Rows from block 10 of a small image classifier, named by matrix and row number. Rows with one number belong to one channel. Each number is 128 + 32 x the weight over its row's rms, rounded and kept within 0 to 255. All counts start at 0.
After each channel's rows are labels from the 100 images, of 14976, where the channel reaches its highest value: "top examples" is what is common among them. Only what is clearly more common there than usual is listed. The data: photos of plants, animals and fungi (iNaturalist). In brackets: how many of the 100.
# convs1: 3x3 conv (model.blocks.10.convs.1.weight, 192x192x3x3, each kernel summed), inputs 0-191
# convs2: expand pointwise conv (model.blocks.10.convs.2.weight, 784x192x1x1, transposed), outputs 0-156

convs1.177 [131 133 199 166 156 112  82 191 154  75 166 108 148 116 141 213 149 150 102 101 181 192 145 160  73 133 147 169 169 122 101 178 197 159 179 140 141 140 109 100 120 153  65 131  76 131 195  93 137 159 147  96 133 113 109 121 156 137 169 116 142 122 162 127 109 115  90  97 152 150 164 110  76 105 165 108 107 163 122  93 151 168 107 105 108 161 132 127 166  87 100  64 172 142 116 143 146 158  61 119 159 138 131 171 159 161 120  89 130 104  73 152 102 114 108  97 127 137 121 179  83 159 153  76 108 164 176 146 166 190 117  82 153  97 145 135  92 133 167 143 113 131 155 167 141 132 164 138 134  85 126 105 151 153 130 150 121  97 116 171 129 148 128 123 102 150  82 127 172 166 115  77 147 130 135  32 115 145 139 157  91  81 147 105 135 140  99 150 137 118 178  58]
convs2.177 [129 149 170 101  94 116 146 113 106  94 105  98 192 124 117 105 180 130  84 142 177 166  87 119  84 167 118 106 132 147 132 154  99 159 156 104 135 143 112  92 100 120 139 120 131 184 106 154 135 101  98 117 145 103 174  96 133 109 152 156 124 103  90 128 164 106 182 145 139  67 140 117 127 128  82 164 107  85  52 138  91 129 119  95 115 157 121 136 124 163  51 144 122 111 124 143  89 130 163 170 190  89 167  93 113 119 107 104 138 142 105 103 140 116 103  93  99  86 111 176 115  92 131 100 182  98  99 158 127 126 129 170  82 203 126  61 141 135 131 129 143 202 151 195 173 111  98 137 119 132 120 160  94 115 175 198 100]
top examples: class Aves (100); phylum Chordata (100); order: Passeriformes (58); order Charadriiformes (38)

convs1.143 [ 97  62 132 114 122  88 137 149 181 134 190 122 161 111 123 115 140 170 218  81 158 179  95 153 148 153 144 199  74 153 136  90 136 129 205 157 160 165 104 144 151 118 117  92 147  82  75 131 153 130 154 155 146 175 119 140 132 149 144 123  66 156 151 159 164 107 105 184 145 101 162 109 134 100 144 133 162  85 129  56 137 124 113 188 100 125  49  91 127 109 144 118  88 138  95 110 148 132 131 162 111  69  68  84 107 153 111 184 134 147 118 170 117 148 172 107 133 100  94 126 157 121 141 139 165 112 144 131 135 164 147 173 138  86 127  85 116 114 153 145 159 171 108 116 143 131 110 152 149 178 131 113 117 109  95 112 139 189 153 168 147 200 160 101 128 103 125  86 131 124 109 165  99 110 127 148 157 153 172 217 104 161 138 174 157 170 204 119  85 111 105 143]
convs2.143 [191 191 118 154 138 131 164  75 236  89  78 102  91 158  96  76 112  96 113 151 183 143 108 144 147 150 127 129 123  93 172 139  93 100 111  93  99  81 103  97 179  67 143 149  96  62 196 108 154 158 169 170  73 156 107 105 124 137  93 133  97 109 126  94 131  94 119  81 158 162 100  97  82 136 100 123 173 148 180 138 152  71 144  99 135 127 104 177 153  99 123  78 151 122 121 150 123 141 122 154 186 122  46 118 122 139 114 152 130 114 122 129  76 123 109  72 169 172 149 143 106 159 128  86 103 164 140 175 118 155  61 128 206 125 111 162  97 184 129  95 195 122 156 171 101 106 124  93 117 159 127 155  94 108 144 117 175]
top examples: phylum Tracheophyta (80); kingdom Plantae (80); class Magnoliopsida (78)

convs1.166 [142 149  66 116  68 143 135 148 107 125 103 149 172 137  83 111 143  99 142 145  85 162 100 126  74 167 145 115 110 169 163 104 115 124 124 171 119 170 144 113 114 139 106 139 191  47  83 116 110  92 172 171 141 140 120 132 153 170  97  83 196 165 140 116 170 176 132 148  73 189  54  89 145 132 133 151 146 107 176 215 100 172 117 194 102  95 109 159 106 172 211  97  92 139 137 134 153 147 160 130  90 143 147 145  83 133 114 118 178 134 142 106 122 165 136 140 106 106 108 140 142 116 130 123 170  99 102 115 216 128 120 124 150 144 144  71 144  97 149 112  77 140 158 149 100 120 145 177 122 154 200 168 112 156 107 113 129 167 126 139 114 126 152 111  83 133  96 115 124 107 201  89  99  70 100 168 129 130 157  80 131 129 133 125 181 127  87 158 129  82 173 145]
convs2.166 [106  90 127 107 138 202 116  64 124 168 157 109 117 119 140  97 133 100 162 118 116  75  79 115  99 124 134 107 102  86 198 108 149 178 101 115  87 100 109 166 118 199 128  73 118 131 135 124 158 145 143 131  92 110 114 105 185 128  97 167 124  76 131 109 121 111 135 127 135 106 168 172 144 113  83  94 147 102 106 154  91 136 136 175 149 115 120 105  85 209 103 152 127 136 153 121 134 157 151 123  65 111 112  77 111  90 126 191 182 134 138 133 153 146 115 100 106 115  85  93 168 166 113 143  92 101 109 121  90 110 101 184 138 110 105 135 150 173 110 153 149 109 133 134  81  94 139 123 150 146 129  60  49 163 170 120 184]
top examples: phylum Arthropoda (90); class Insecta (76); order Lepidoptera (38)

convs1.158 [ 82 102 116 109 117  86 136 130 113 173  93 118 108  90 187 164 141 101  99 106 160 107 105  78 101 116 159 165 152 172 104 150 163 175  97 142  98 110 104 128 117 137  92 160 125 149 163 114 115 152 132 147 116 116  64 110  92 129 108 154 149 181 165  75  87 135 128 119 133  89 189  85 120 176  84 114 141 147 127 178 129 161 119 140 167 108 121  81 145 114 129  53 163 106 157 161 150 142 144 157 115 123  64 194 157 115  92 151 136 123 137  80 129 105 152  70 167 121  81  91 151 122 104 138 137  93  88 113  80  60 150 104 170 162 158 152  81 153 162 100 151 148 107 109 191 139 147 119 126 145 115  79 179  83 193 100 159 115 104 142 101 104 123  75 140  28 141 176 134 131 155 146  98  85 141  96  81 196  98 195  98 124  85 141 164 118 111 123 140 160 125 172]
convs2.158 [130 179 129  95  86 110 123 132 104 111 138 133 120 168 128 243 106  76 168  73 210  97 145 198 124 129 120 103  92 216 168 111 101 124 100 121  60 122 138  68 126 147  91 152 100 132  98 111 143 120 128 101 136  78 107 115 159 117 107 101 144 185 179 144 105 139 182 136 151 121 161  91 152 114 156 106 126 105  90 170 162 150  89 128 179 117 156  82 126  95 108 103 108  71  89  76 133 160 136 175  90 114 101 136 163 157 124 135 165  95 160 133 154 115 185 155 155 174 152 226 125 110 162 136 215 150 126 130 173 103 116 116 127 195 109 123 161 126 145  63 110 133 133 143 183 108 110 102 127 112 109 115 124 111 135  70 156]
top examples: class Insecta (84); phylum Arthropoda (84); order Lepidoptera (72)

convs1.8 [167 122 163  76  86 185 181 111 166 106  95 169 147 139 132  88 190 154 142 134 153  99 105 120 158 183 147 181 116 157 109 127 123 136 126 122 158 173 155 107 151 182 145 155 122 183  87 125 193 121 154 182 117 153 145 115 107 178  96 144  87  54 111 111  70 145 114 169 123  73 141 130 131 172 132  82 125 116 150 118 137 101 129 113 148 105 169 135  95 127 125 168 108  93 122 150 164 185 120 153 105 119 118 190 155 166  83 133 118 136 108 112 149 126 197 179 117 125 137  99 116 125 109 114 171 148 139 140 143 131 170 166 141 118 132 182 169 122 157 108 109 169 106  95 197 131  45 173 154 101 113 174 100  32 173 130 141 134 138 101 188 196 172  61  99 108 153 143 131 159 110  85 154 110 154 119 134 111 141 116 170 145  89 158 127 113 172 120 152 161 112 182]
convs2.8 [149 147 114 149 119  84 191 128  78 140 159 115 114 153 164 138  94 138  86  88 126 131 131 136 136 107 172 123 161 126  96 125  78 182 119 110 182 134 114 108  80  75  59 156 177 133 133 108 121 116 102  95 113 165 141 123 175 165 191 106 133 195 130 172 173 102 146 148  97 174  90 115 150 153 186 132 121 101 195 193 150 168  89  66 156 147 135 147 124 123 124 182  93 146 113 119 103 151 134 152 150  97 156  91 167 125 100  93 119 163 164  65  70 114 118 156 149 110 105 124  79 138 135 114 197 124 126 105  81 110 145 169 157 117  88 177 100 138 163  84 107 155 108 113 137 170 127 118 167  82 160  97 121 134  87 132 140]
top examples: class Insecta (87); phylum Arthropoda (87); order Coleoptera (31); family: Coccinellidae (29)

convs1.94 [122 181  86 154 102  89 186 139 187 137 108 118 103 120 149 148  71 117 172 126 125 112 184 122  68 127  89 102  56  82 132 149  62 156 157 104 104 110 100  70 118  95 137 157 170 117 150 155 143 118 121 178  93 150 120 114  93 126 118 108  93 133 187 115 194 127 143 101 102 156 109 162 182  93 166 182 140  73  90 172 118 125 129 137  77  89  79 205 108 177 135 110 120 106 105 145 112 126 101 127 130 137  79 132 136 181 126 127 173 112 136 103 113  74 197 144 147 116  90 112  90 134 120  87 183  99 127 132 136 146 126 107 157 170 141  97 113  85 171 139  97 134 145 108 162 155 116 112 146 151 107 131 132 127 150 127 106  83 144  93  68  84 127 163  88  80  35  98 139  97 167 198 119 111 124 147 127 196  77  94 124 146 114 119 130 163 125 154  87  89 107 163]
convs2.94 [140  74 147 146 150 195 137 130 136 124 164 139  71 134 129 108  64 132 150 112  98 160  85 133 149  80 106 111 122 113 125 172 126  81 105 110  81  72 164  74 120 110 113 151  93 134 133  54 135 143 146 146 137 123 103 124 109 151 135 130 155 179 138 186  94 163 141  98 191 129  61 167 129 179  98 133 132 130 114 122 134 146 160 132 147 154 150 108 163 127 105 143 119 146  78 156 117 130  75 133 115 131 104 117 125 121 131 100 116 173 110 208 132 127 162 158 144  82 113 100  97 113 154 123 154  89 190 148 106  94  86 137 141 247 130 155  79 208 126 143 124 125 172 151 148  93 157 101 140 137 144 131 112 133  93 152 145]
top examples: phylum Arthropoda (71); class Insecta (70); order Lepidoptera (51)

convs1.64 [ 78 104 101 100  90 143 171  98 166 187 136 164 162  68 148  97 170 131 177 136  95 138  92 138 143 118 128 166 148  45 103 132 164 116 156 104 130 161  99 133 244 102 138 136 150 173 128 113 177 137 145 120  97 119  91 174 140  90 102 126  70 158 119 111  87 129 131  60 187  93 171 100 107 119 119  58 159 109 115 106 121 113 138 150  81  38 147  57 147 122 105 101 136  96 136 164 146 144  89 156  89 112  97 144 104 102 116 179 124 103 185 111 100 132 130 169 161  87 148 113 112 192 123 151 118 118 116 177 111 205 105 138 164  98 167 109  99 119  71 114 127 104 107 113  75  98 114  82 119 129  87 110 142 129 192 126 120  89  99 142 114 143 100 136  70 138  98  93 119 119 134  97 159 140 101 126 120 173 153 175 143 139 121 129 105 145 179 146 117 148 111 170]
convs2.64 [128 109 101 160 111 129  88 108 124 133 149 102 119 130 122 150 108 147 105 143 130  90 175 101 157 102 140 148 161 138 123 196  82 108 109 151  98 187 144  41  95  92 138 169 107 180 123 116 106 177  99  85 105 114 124 169 133  82 121 107 108  68  99 133 130  60 129 104  51  92 110 159 117 136 177  85 140 125  99  85 133 140 133 161 160  47  60  48 139 188 142 133 154 118  85 132  93 112 195 176 140 141 136 133  72 143  94 117 100 135 121 126 110 107 122 179 110 135 148  96 119 114 137 111 154 122 184 159 111 136  79 108 121  76  97 133 138 115 171 128 145 104 233 143  72 122 155 121 166 117  46 143  83 127 138 197 155]
top examples: class Aves (85); order Charadriiformes (27)

convs1.102 [104 143 114 156  86 143 108 119 124 169  93 172 128 100 155 128 107 135 151 100 145 123 151 147 145  83 115 122 156  81 210 108  83 134 112 100 114 102 121 147 135  73 125 104 139  61 104 131 106 101 126 152 127 135 147  58 138 103  96 142 114  97  96 188 100 100 184 119  60  75  76 174 160 151  85 140 107 139 116 152 154  86 144 173  85  90 103 128  92 143 104 215 101 105 128 155 195 120 143 132 131 144 105 186 148 192 134 149 137 151 102  86 195 118  92 102  46 168 142 133 137 123 166 128  97 124  98 111  98 166 150 125 153 114 150 156 129  94 171 180 128 121  98 140 165 141 113 119 148 107 111 123 167 124 167 144 192 129 151 147 115 127 138 149  84 105 135  95 115 179 142 104 163 147  72 153 145 147 115 100 184  95  55 187  36 127 113 134 111  76 110  93]
convs2.102 [ 91 134 133 129 200 130  77  99 127 159 127 133  97 128 123 153 156 103 153 135 175 122 143 140 122 126 109 135 101 110 144 168 193  99 144 203 116 113 181  90 172  83 148  65 150 150 169  99  96 162  90 124 103 152 157 125 113 111 151 150 123  98 110 130 138 143  97 115 112 150  50 150 138 163  80 152  90 122 140  50 115  78 133 107 118 103  89  89 181 126 100 136 106 111 143 117 141  93 144 197 148 169 118 113  90 123 124 110 145 202  97 125  67 161 109 144 130 112 103 150  64 130 130 185 117 102  99 107 180 126  71 111 100 108 111  74 151 162 148 161 137 141 156 107 105 112  72 157  75 135 106  74  90  68  98 155 155]
top examples: phylum Arthropoda (69); class Insecta (68); order Coleoptera (31); family: Coccinellidae (27)

convs1.104 [111 106 172  95 152 126 170 133 123 119 108 171 114 139 125 148 130  81 131 152 157 192 132 155 165  95 139 191 150 101 153 121 161 161 119  99 206 129 209 164 120 118 120 137 170 113 102 113 170 128  50 134 135 134 122 114 152  96  98 101 146 124 136 135 191 102 133 148 166  87 145 123 102 153 109 143 134  89 193 126 107 111 137  82 103 143 153 139 138 119 152 168 156  92 103 129 157 123 135 128 109 146 204 122 161 189 111 162 142 217 112 114 181 107 156  71 107 113  66 124 194 110 134 171 139  87 148 124 102 125 155 152 149  80 147 208 196 132 188 105 164 148 162  90 169 180 135 105 123  83 130 166 102 138  99 199 164 118 124 149 148 134 130 126 129  83 179 116 194 189 167 111  96 118 128 156 121 126 136 158  94 150 136 151  75 165 182 130 131 126 114 146]
convs2.104 [167  66 118 138  86 140 122  95 134 119 159 168 136 151 183  91 104 141 110 101 109 146 121 105 104 172 131  86 152 158  75 108 149  93  64 182 104  90 139  90 168 171  97 138 175 138 132 141 166  94 108 149 122 133  98 111  93 136 139 118  54  84  94  97 133 141 116 148 122 100  81 173 148 110 161  72  92 125 111  86 103 134 128  95 130  79 176 116  87 103 121 143  82 136 157  93 145 126 113  32 137 117 124 118  69 152 148  82 122 135 113 103 160 130 155 108 105 131 154  74  99 184  76  45 163 115 161  87  82 108 146 195 127 172 101 104 135 103 109 106 126 106 133 121  59 101 102 104 162  53 170 140 128 156  61 118  90]
top examples: order Lepidoptera (43)

convs1.103 [140 152 166 107  90 114 130 125 121 109  67 125 132 123 110  84 129 101 155 109 100 154 180 110  88 123  69 128 104 155  87 163 104  94 148 159 105 113 130 119 143 119  97 169 145 140 189 127 140  82 158 154  69 123 145 122  90 147 139 118 133  75 163 139 114  87  85 159 127 149  45 132 113 144 151 143 157 139 129 129 126 122  79 141  36 107 142 172 152 116  94 159  70 140 113 153 118 129 125  99 149  87 105 171 176 119 108 139 134  32 153 146 103 154 135 186  68  89 107  84 132 133 115 118 145  78  82 146  89 124 111 104  82 169  19 131 159 137 150  83 127 123 129 171  98 130  86 176 150 154  97 170 224 111  80 133 125 130 134 148 112 109 143 122 101  78 107 182 161 176  78 141 125 134 140 161 166  99 132 118 199 164 151 148 145 153 112 136  88 115 111  91]
convs2.103 [121 112 106 145 141 136 125 139 138 129 125 154 144 222 104 133 174  90 154 178 116  71 162 158  61  51 104  85 129 143 240 149 111  96  94  65 125 107 147 159 159 101 145 129  81 175 142 109 166 125 202 129 157 163  67  92  99  93  69 131 126 190 118 121 105 123 133 117 161 154 140 135  92 157 157 155 145  78 131  87 171 168 176 103 129 153 138 167 102 165 127 122 145  71 150  99 135 168 130 117 119 192 125 102 114  53 131 121 125  92 159 126  88  96 156  99 112 111 141 183  88 132 215 147  64 189 149 125 188 102 183  90 146 165  88  90 134 157 115 190  85 173 124 100 140  97 115 189 123 148  74 156 151 162 181  87  91]
top examples: class Aves (99); phylum Chordata (99); order Passeriformes (53); order: Charadriiformes (27)

convs1.42 [168 151 145 109 119 135  73 143 137 141 149 188  94 141  53 157 126  94 108 159 201 106 141 112  96 144 119 189 110 195 196 132 112 120 131  97 142 102 106 125 134 187 114 118 129 124  74 131 122 101 111 129 103 111  95 133  95 121 137 123 119 121 108 129 113 132 120  96 145 138 126 137 128 123 101 156 116  79 108 136 118 114 134 120 199 218 185 145 120 159 177 118 190 149 103 145 173 148 144 121 129 168 137  91 157 167 117 150 126  74  85  90  95 188 161  91 143 140 143 154 120  94  82 126 132 113  70  94 220 144 206 140  92 170 118 132 111 112 132 174 126 181 106  64  94 130 133  95 157 115 115 187 128 115 149 156 135  88 154 159  93 119  92  98  73 133  64  91 164 104 109 135 132 175 121 157  97 143 148 166 122  63 141 111 149  73  59 128  79 110 166 131]
convs2.42 [172  70 179 155 134 116 163 196  95 152 153  51 102 196 118 149 125 137 104 180  75 178  86 135 145 134 172 190 197 157 135 135 122 126 105 102  91  88 168 158 195  10 183 133 127 169 138  96 118 205 136 135 128 152 150 149 172 133 109 124 134 116 170 174 172  92 166  86 158 128  90 142  88 135  88 123 127 135 119 181  99 161 100 102 158 105 141 106 121 149  64 109 158 145 135 128 188 143 108 165  90 144 134  84 104 150 154  54  96 120 154 183 145 158  78 106 135 135 127 126 143 114 135 162 165 144 132  98  93 139  80 125 148 143 117 111 129 148 132 153 107  66 102 107 128 131 108 145 117 110 170  67 143  51 110 162 178]
top examples: class Aves (97); phylum Chordata (97)

convs1.125 [109 173 130 189 159 122 172 183 127 190 117 149 106 128 148 115 135 100 141 116  83 135 157 163 125 135 149 115  77 176 159 184 131  71 139 130 151 191 108 125 105 117 140  69 103 139 147 109 124  65 163 161 154 132  61 118 151 130  95 150 143 128  88 120 170 214 149 137 160  43  83 143 172  71 126 178 148 138 155  92 144  78 121 121 122 137 162 131 113 119  96 116  91 108 127 180 172 128 132 182 179 129 110 120  97 100  83 173 108 163 156 133 153 160 137 164 140  83 111 130  97  70 116  81 185 143 125 166 164  28 100 141  99 133  56  93 145 181 152 149 127  98 141 131 150 166 103 141 132 131 195 179 140 156  94 145  96 107 108 105 152 160 107 111 116  83 120 169 156 121 120 141 107 123 123  87 110 132 164  92  89 144  98 128 128 149 104 138 169 113 102 182]
convs2.125 [ 81 155 120 133 132 169 130 144 134 122 151 109 149 155  94 215  91  96 164 129 122 203  94 110 136 124  99 123  74  74 154 145 113 126 115 194 108 130 113 136 136 158 139 110 176 121 168 145  90 116 103 136 131  88 156  96  98 119 154 107 121 132  60 118 122  82  83 119 124 213 131 132 117  93 145 138 163 106  59 159 123 200 107 168 166 102 119 122  85  67 129 185 123 149 143 153 161 189 151 140 141 138 147  91  88 139 151 149 164 198 112  92 128 141 115 107 158 102 128  80 109 161 149 144 107 103 106 113 131  93 105 103 147 169 129 149 149 155  97 131 127 157 150 142 130 154 126 145 157 126 119  73 183 155 162 125 164]
top examples: kingdom Plantae (46); phylum Tracheophyta (46); class Magnoliopsida (39)

convs1.25 [131 132 119 148 118  92 134 129 146 173 166 162 148 127 142  94 121 160 123 129 150 161 186 178  32 180 148 123 210 137  91 145  81 125  81 112 174 142 170  84 136  98 173 176 162 107 149 114 155 124 107 122 136 107  97 112 152 150 165 136 108 142 144 175 119  94 138 122 153 154 181 100 148  73 119 130 140 119 156 102 157 131 139  99  90 110 179 143 131 133 168 131  71 130 121 166 116 137  86 112 165 163 155 153 146 163 113 184 151 161 117 151  67 206 162 129 123 119 153 121 112 157 141  97 184 102 129 115 119  81  66  98 176  84 139 123 132  82 130 126 127 126 172 159 150 175  83  80 140 120  80 126 196  93 130 129 149 146  73 144 158 148 129 177 160  97  84 107 124 133 118 160 170 168 129  98 128 179 136  92  60 139 128  36  89 128  91 208 113 107 119 129]
convs2.25 [ 76 122 142  74 137 132 111 122 143 141 132 103 185  99 169 151 128  55 158 178 119 123 152  96  59 178 115 168 135 165  98 138 105 126 113 170  93 100 129 157 125 119 116 109  86 156 100 126 140  77 120  98 112 115  91 105 158 106 101 141 151  91 147  75 145 154  86 195 175 114 124  71 121 136 177 132 144 126  73 102 147  84 183 144 187 137 151 129 174  72 119 171 165 159 185 144 107 145 155 131 148 141 115 157 116  91  75  87  71 181 118  55 180 129 120 117 132  86 116  86 180 126 142 112 140 148 166 212 149  96 107  97 114 121 145 115 109 114 157 118 115 163 103 129  89 156 131 115 141  99  97  83 163  96  93  59 106]
top examples: class Aves (100); phylum Chordata (100); order Passeriformes (55); order: Charadriiformes (30)

convs1.53 [144 143 139 155 156  79 128 121 168  92 126 122 148 121 139 122  95 154 135 168 127 128 100  85 132 173 139  98  84 145 138 165  87  64 186 161 166 143 152 186 113 114  95 173 173 154  85 155 124  68 152 125 113 136 188 113 159 184 143  73  96 164  95 146 164 140  96 175 127 146  95 161 156 128  94 197  51 139 146 126 167  91 129 147  35 134 105 123 129 151 167 119  94 130 103 110 143 142 141 201 160 129 141 127 126 121  96 151 172 166 113 230 106 114 156  63  84 108 105 182 149 116 167 198 144 141 144  92 114 132 170 163 193 161  92 140  83  69 179 116 145 136  97 144 148  99 144 109  92 168 172 152 134 110 117 126  97 100 138 160 101 131  98  87  87 134  76 110 122 115 185 146 124 124 152 164 133 109 140  84 146 178 109 132 132 112 123 155 132 139 103 119]
convs2.53 [162 187 127 136 158  72 105 150 171 134 137 112  69 114  77 143 213 110 132 173 127 160 155 199 120 106  91 147  96 137 162  77  97 115 187 105 108 109 115 139 133 120 120  94 151 142 178  93 141 149 138 139 132 106 137 141 126 119 188 123 145 149  81 178 145 155 159  76 111 193 128 130  92 109 115 153 164 123 118 107 147 188 130 162 112 139 198 158 116 112  73 127 145 145  77 154 132  59  96 149 146 121 119 105 142 147 160 188  89 110 135 119 189 136 159  96 137  81 132  98 121  57 150  48 120 125  45 155 203 126  87  91 120  95 170 134 155 111 141  69 161 141 133 185 138  96 149 134 122 117 133 128  78 146 191  99 101]
top examples: phylum Tracheophyta (49); kingdom Plantae (49); class Magnoliopsida (47)

convs1.108 [142 131 124  94 110  88 170 142 168 152  80  91 200 130 111 147 155 143 148 163 210 132  78 116 121 166 115 119 119  86 159 105 152 203  99 157 142 138  77 164 144 100  86  83  91 148 115 133 156 189 117 147 135 168 115 111 198 114 141 107 149 113 124 136 130  99 111 136 112 136 131 127 128 143 118  93 145 119 128 110 178 139  99 134 126 143 116 100 130 108 118  49  65 111 160 137 151 132 132 157 102 102 108  80  60 139 103  94 110 166 109 157  87 158 139 159 167 141 123  82  94 154 201  79 109  89 159 153 156 157  90 120  86 174 125 148 141 107  47 130 111 138 127 160 108 104 146 107 150 124 124 110  88 126  49 144 174 153 161 163 190 160  62 180 126 169  85 107  96 122 120  98 123 179 123 117  50 137  98 105 110  82 134 168 146 157 194 123 148 102 149 183]
convs2.108 [106  99 146 117  66 173 117 128 109 128 126 202 129 152 126 164 157 105 123 118 127 145 147 118  92 177 125 108  84 137  67 181 127  85 136  78 163 163  94 106 167  55 145 145 164  92 123 133  53  86  85 171 127 128 128 136 152 109  93  74 149 127 168 127 115 123 199 124  90 174 127 152  75 177 137 131 116 119 106 130 140  85 148 125 106 197 143 129 108  85 101 128 130 168 146 142  73 116 142 124 119  92 135 149 165 157 116 138 111 124 142 166  91 144 139 125 161 163 125 102 118 191 167 100 145 109 128 168 158 177 168 109 128 104 115 157 154 172  93 104 118 101 105 110 182 128 133  83  71 169 115 143 166 134 100  75  78]
top examples: phylum Arthropoda (85); class Insecta (82); order Lepidoptera (45)

convs1.131 [109  96 160 151  90  93 111 125 117  90 136 160  83 131 171 132 158 134 160  96 116 142 121 129 128 119 105 162 194  95 184 132 108 140 150 182 133 116 191 141 130  44 133  69 142 132 142 111 170  96 213  92 175 127 126 155 110 156 136 150 110  69 118 167 157 120 145 134 112  93 149 143 179 117  97 128 129 107 112 109 183 178  80 130 122  82  45 137 117 119  81  87 107 190  71  95 138  66  82 112  91 116 135 134 188 167 157 120 104 140 114 143 108 213 142 175 149  96 216 167 139 156 176 151 137 157 172 114  83 102 115  91 180 150 136 119 112 107 133 142 126 112 135 134 195 138 138 118 151 114 121 181 111 135 132  93 167 146 206 177 133 168 145 142 142 144 115  90  92  96 119 123 122 174 173 161 137 116 150 168 143 173  99 125 120 150 151 114 139 118 141 159]
convs2.131 [125  70 148  96  92  98 194 108 119 113 118 142 159 202 128 200 111 109  90 128 104 197 110 148 152 160  90  94 115 147 188  95 131 120  78 126 142 159 126  85  94 124 113 149  81  92 116 160 156  88 139 124 147 142 155 148 140 153 126 179 126 143 130 146  90  98 128  86 122 153 108 103 134  75 121  96 147 105 123 109  63 121 109 125  96 139 130 149 130  81 157 187 104 104 142 136 117  93 127 181 150 124 118 112  87  89 124 155 115 114  96 121 148 139 119 141 157 120 119 161 157 130 111 157  84 184 172 122 104 122 139 113  80 152 117  93 111 150 137 125 204 148  92  98 131 150 116  93 149 127 158 142 184 155 182  75 159]
top examples: phylum Tracheophyta (42); kingdom Plantae (42); class Magnoliopsida (41)

convs1.74 [120 109 162 108 111 168 117 100 167 142 140 172 166 113 153  84 122 147 154  95 108 133  94 141 117 150 117 111 124  86 191 187 115  98 164 173 113 177  96 160 155 113 105 125 188  94 152  92 122 144 147 105 178 123 155 151 117 237 143 177 156 135 105 114  63 159 132 149  89 174 106 130 110 165 177 160 144 176 113 163 132 171  86 137  53 132 121 134 162 110 176  72 131 108 100 141 148 122 168 127 108  82 105  92 124 119 153 120 135 158 196 134  75 101 143 148 144  63 216 104 129 162 146 154 115 134 126 151 150 114 109  83 140 209 112 124 114 122 151 136 117 134 134 196  93  88 119 121 139  76 116 167 147 131 131  97  55 119  77 100 107 180  94 162 123 169 105 140 154  83 130  86 126  88 121 108  89 115 152 138 145 185 101  95 172 102 111 115 100  82 150 147]
convs2.74 [132 125 155  67 154  72  84 144 204 169 127  91 200 140 132 137 150  98  92 106 101  96  72 186 147  97 160 110  92  90 132 150 161 143 138 169 112 137  88 164 139 134 144 113 170 193 114  94 135 142 120 121 114 158 135 172 144 104 112 180 149  86  97 132 111 129 118 155 131  89 193 172 163 123 152 110 120 121 123 134 182 143 139 117 122 100 145  95  89 211 129 114 168 189 165 113 148 127  97 160 121 111 116 111 114 174 109 183  80 123  77 107 134 143 102 103 121 131 159  65 151 126 102  82 140 158 168 140 121  94 105 152 130 139  91 123 119 175 161 137  75 159 120 107 132 101  61  93 148 156 115 174 120 163 118 159 117]
top examples: phylum Arthropoda (89); class Insecta (87); order Lepidoptera (34)

convs1.82 [110 132 156  69 131 173  94 119 122 170 164 126 119 110 115 100 100 146 136 167  26  88 183 172  93 124  92 170 140 146 118 140 184 110 130 175 133 156 146 138 112 164 206 103  96  55 116 103 116 175  75 177 101 123  85 123 155 156  46 146 150 148 135 114 110 176 118 180 114 161 226 120 105 127 105 176 140 155 138  81 108 142 132 109 121  97 136 175 122 144 113 148 115 142 187  84  66 152 149 136 177 145 118 170 156 132 103 111 127 110 180 122 123 157 107 151 120 103 156 136  71 149  83  60 159 107  93  78  89  95 112 123 123  83 162 154 167 175 106  75 181 131 108  92 141 156 129 145 156 131 131 119 143 145 148 169 158 102 130  75 108  73 117 142 134 121 158 158 144 128 141 135 108 129 176  83 135 130 101 137 122 166 170 119 185 142 112  84 155 132  96 105]
convs2.82 [108 107 163 112 209 147 147 115 119 121 154 159  74  93 129 104  93 138 140 139 114 158 125  89 133 148 109 125  95 138 128  76 138  98  60 111 138 166 143 119 143  97 114 113 165 163  72 130 151 134 145  95 137 149 162 123 105  64 119 187 156 144 106 128  88 150 109  98 136  54 100 176 110 164 205 125 119  84 159 129 102 107 115 148 142 159 139  93 156 147 168 116 144 140 116 160 152 126 109 185 112 108 127 189 152 108 102 118 149 139 152  94 137 141 132 179 150  99 154 146 156 112 131 106 107  98 158 117 123 105 127 131 161 160 127 149 153 109 201  65 113  96 128 154  82  70 107 113 192 130 106 118 225 171 159 147 111]
top examples: class Aves (100); phylum Chordata (100); order Passeriformes (63); order: Charadriiformes (29)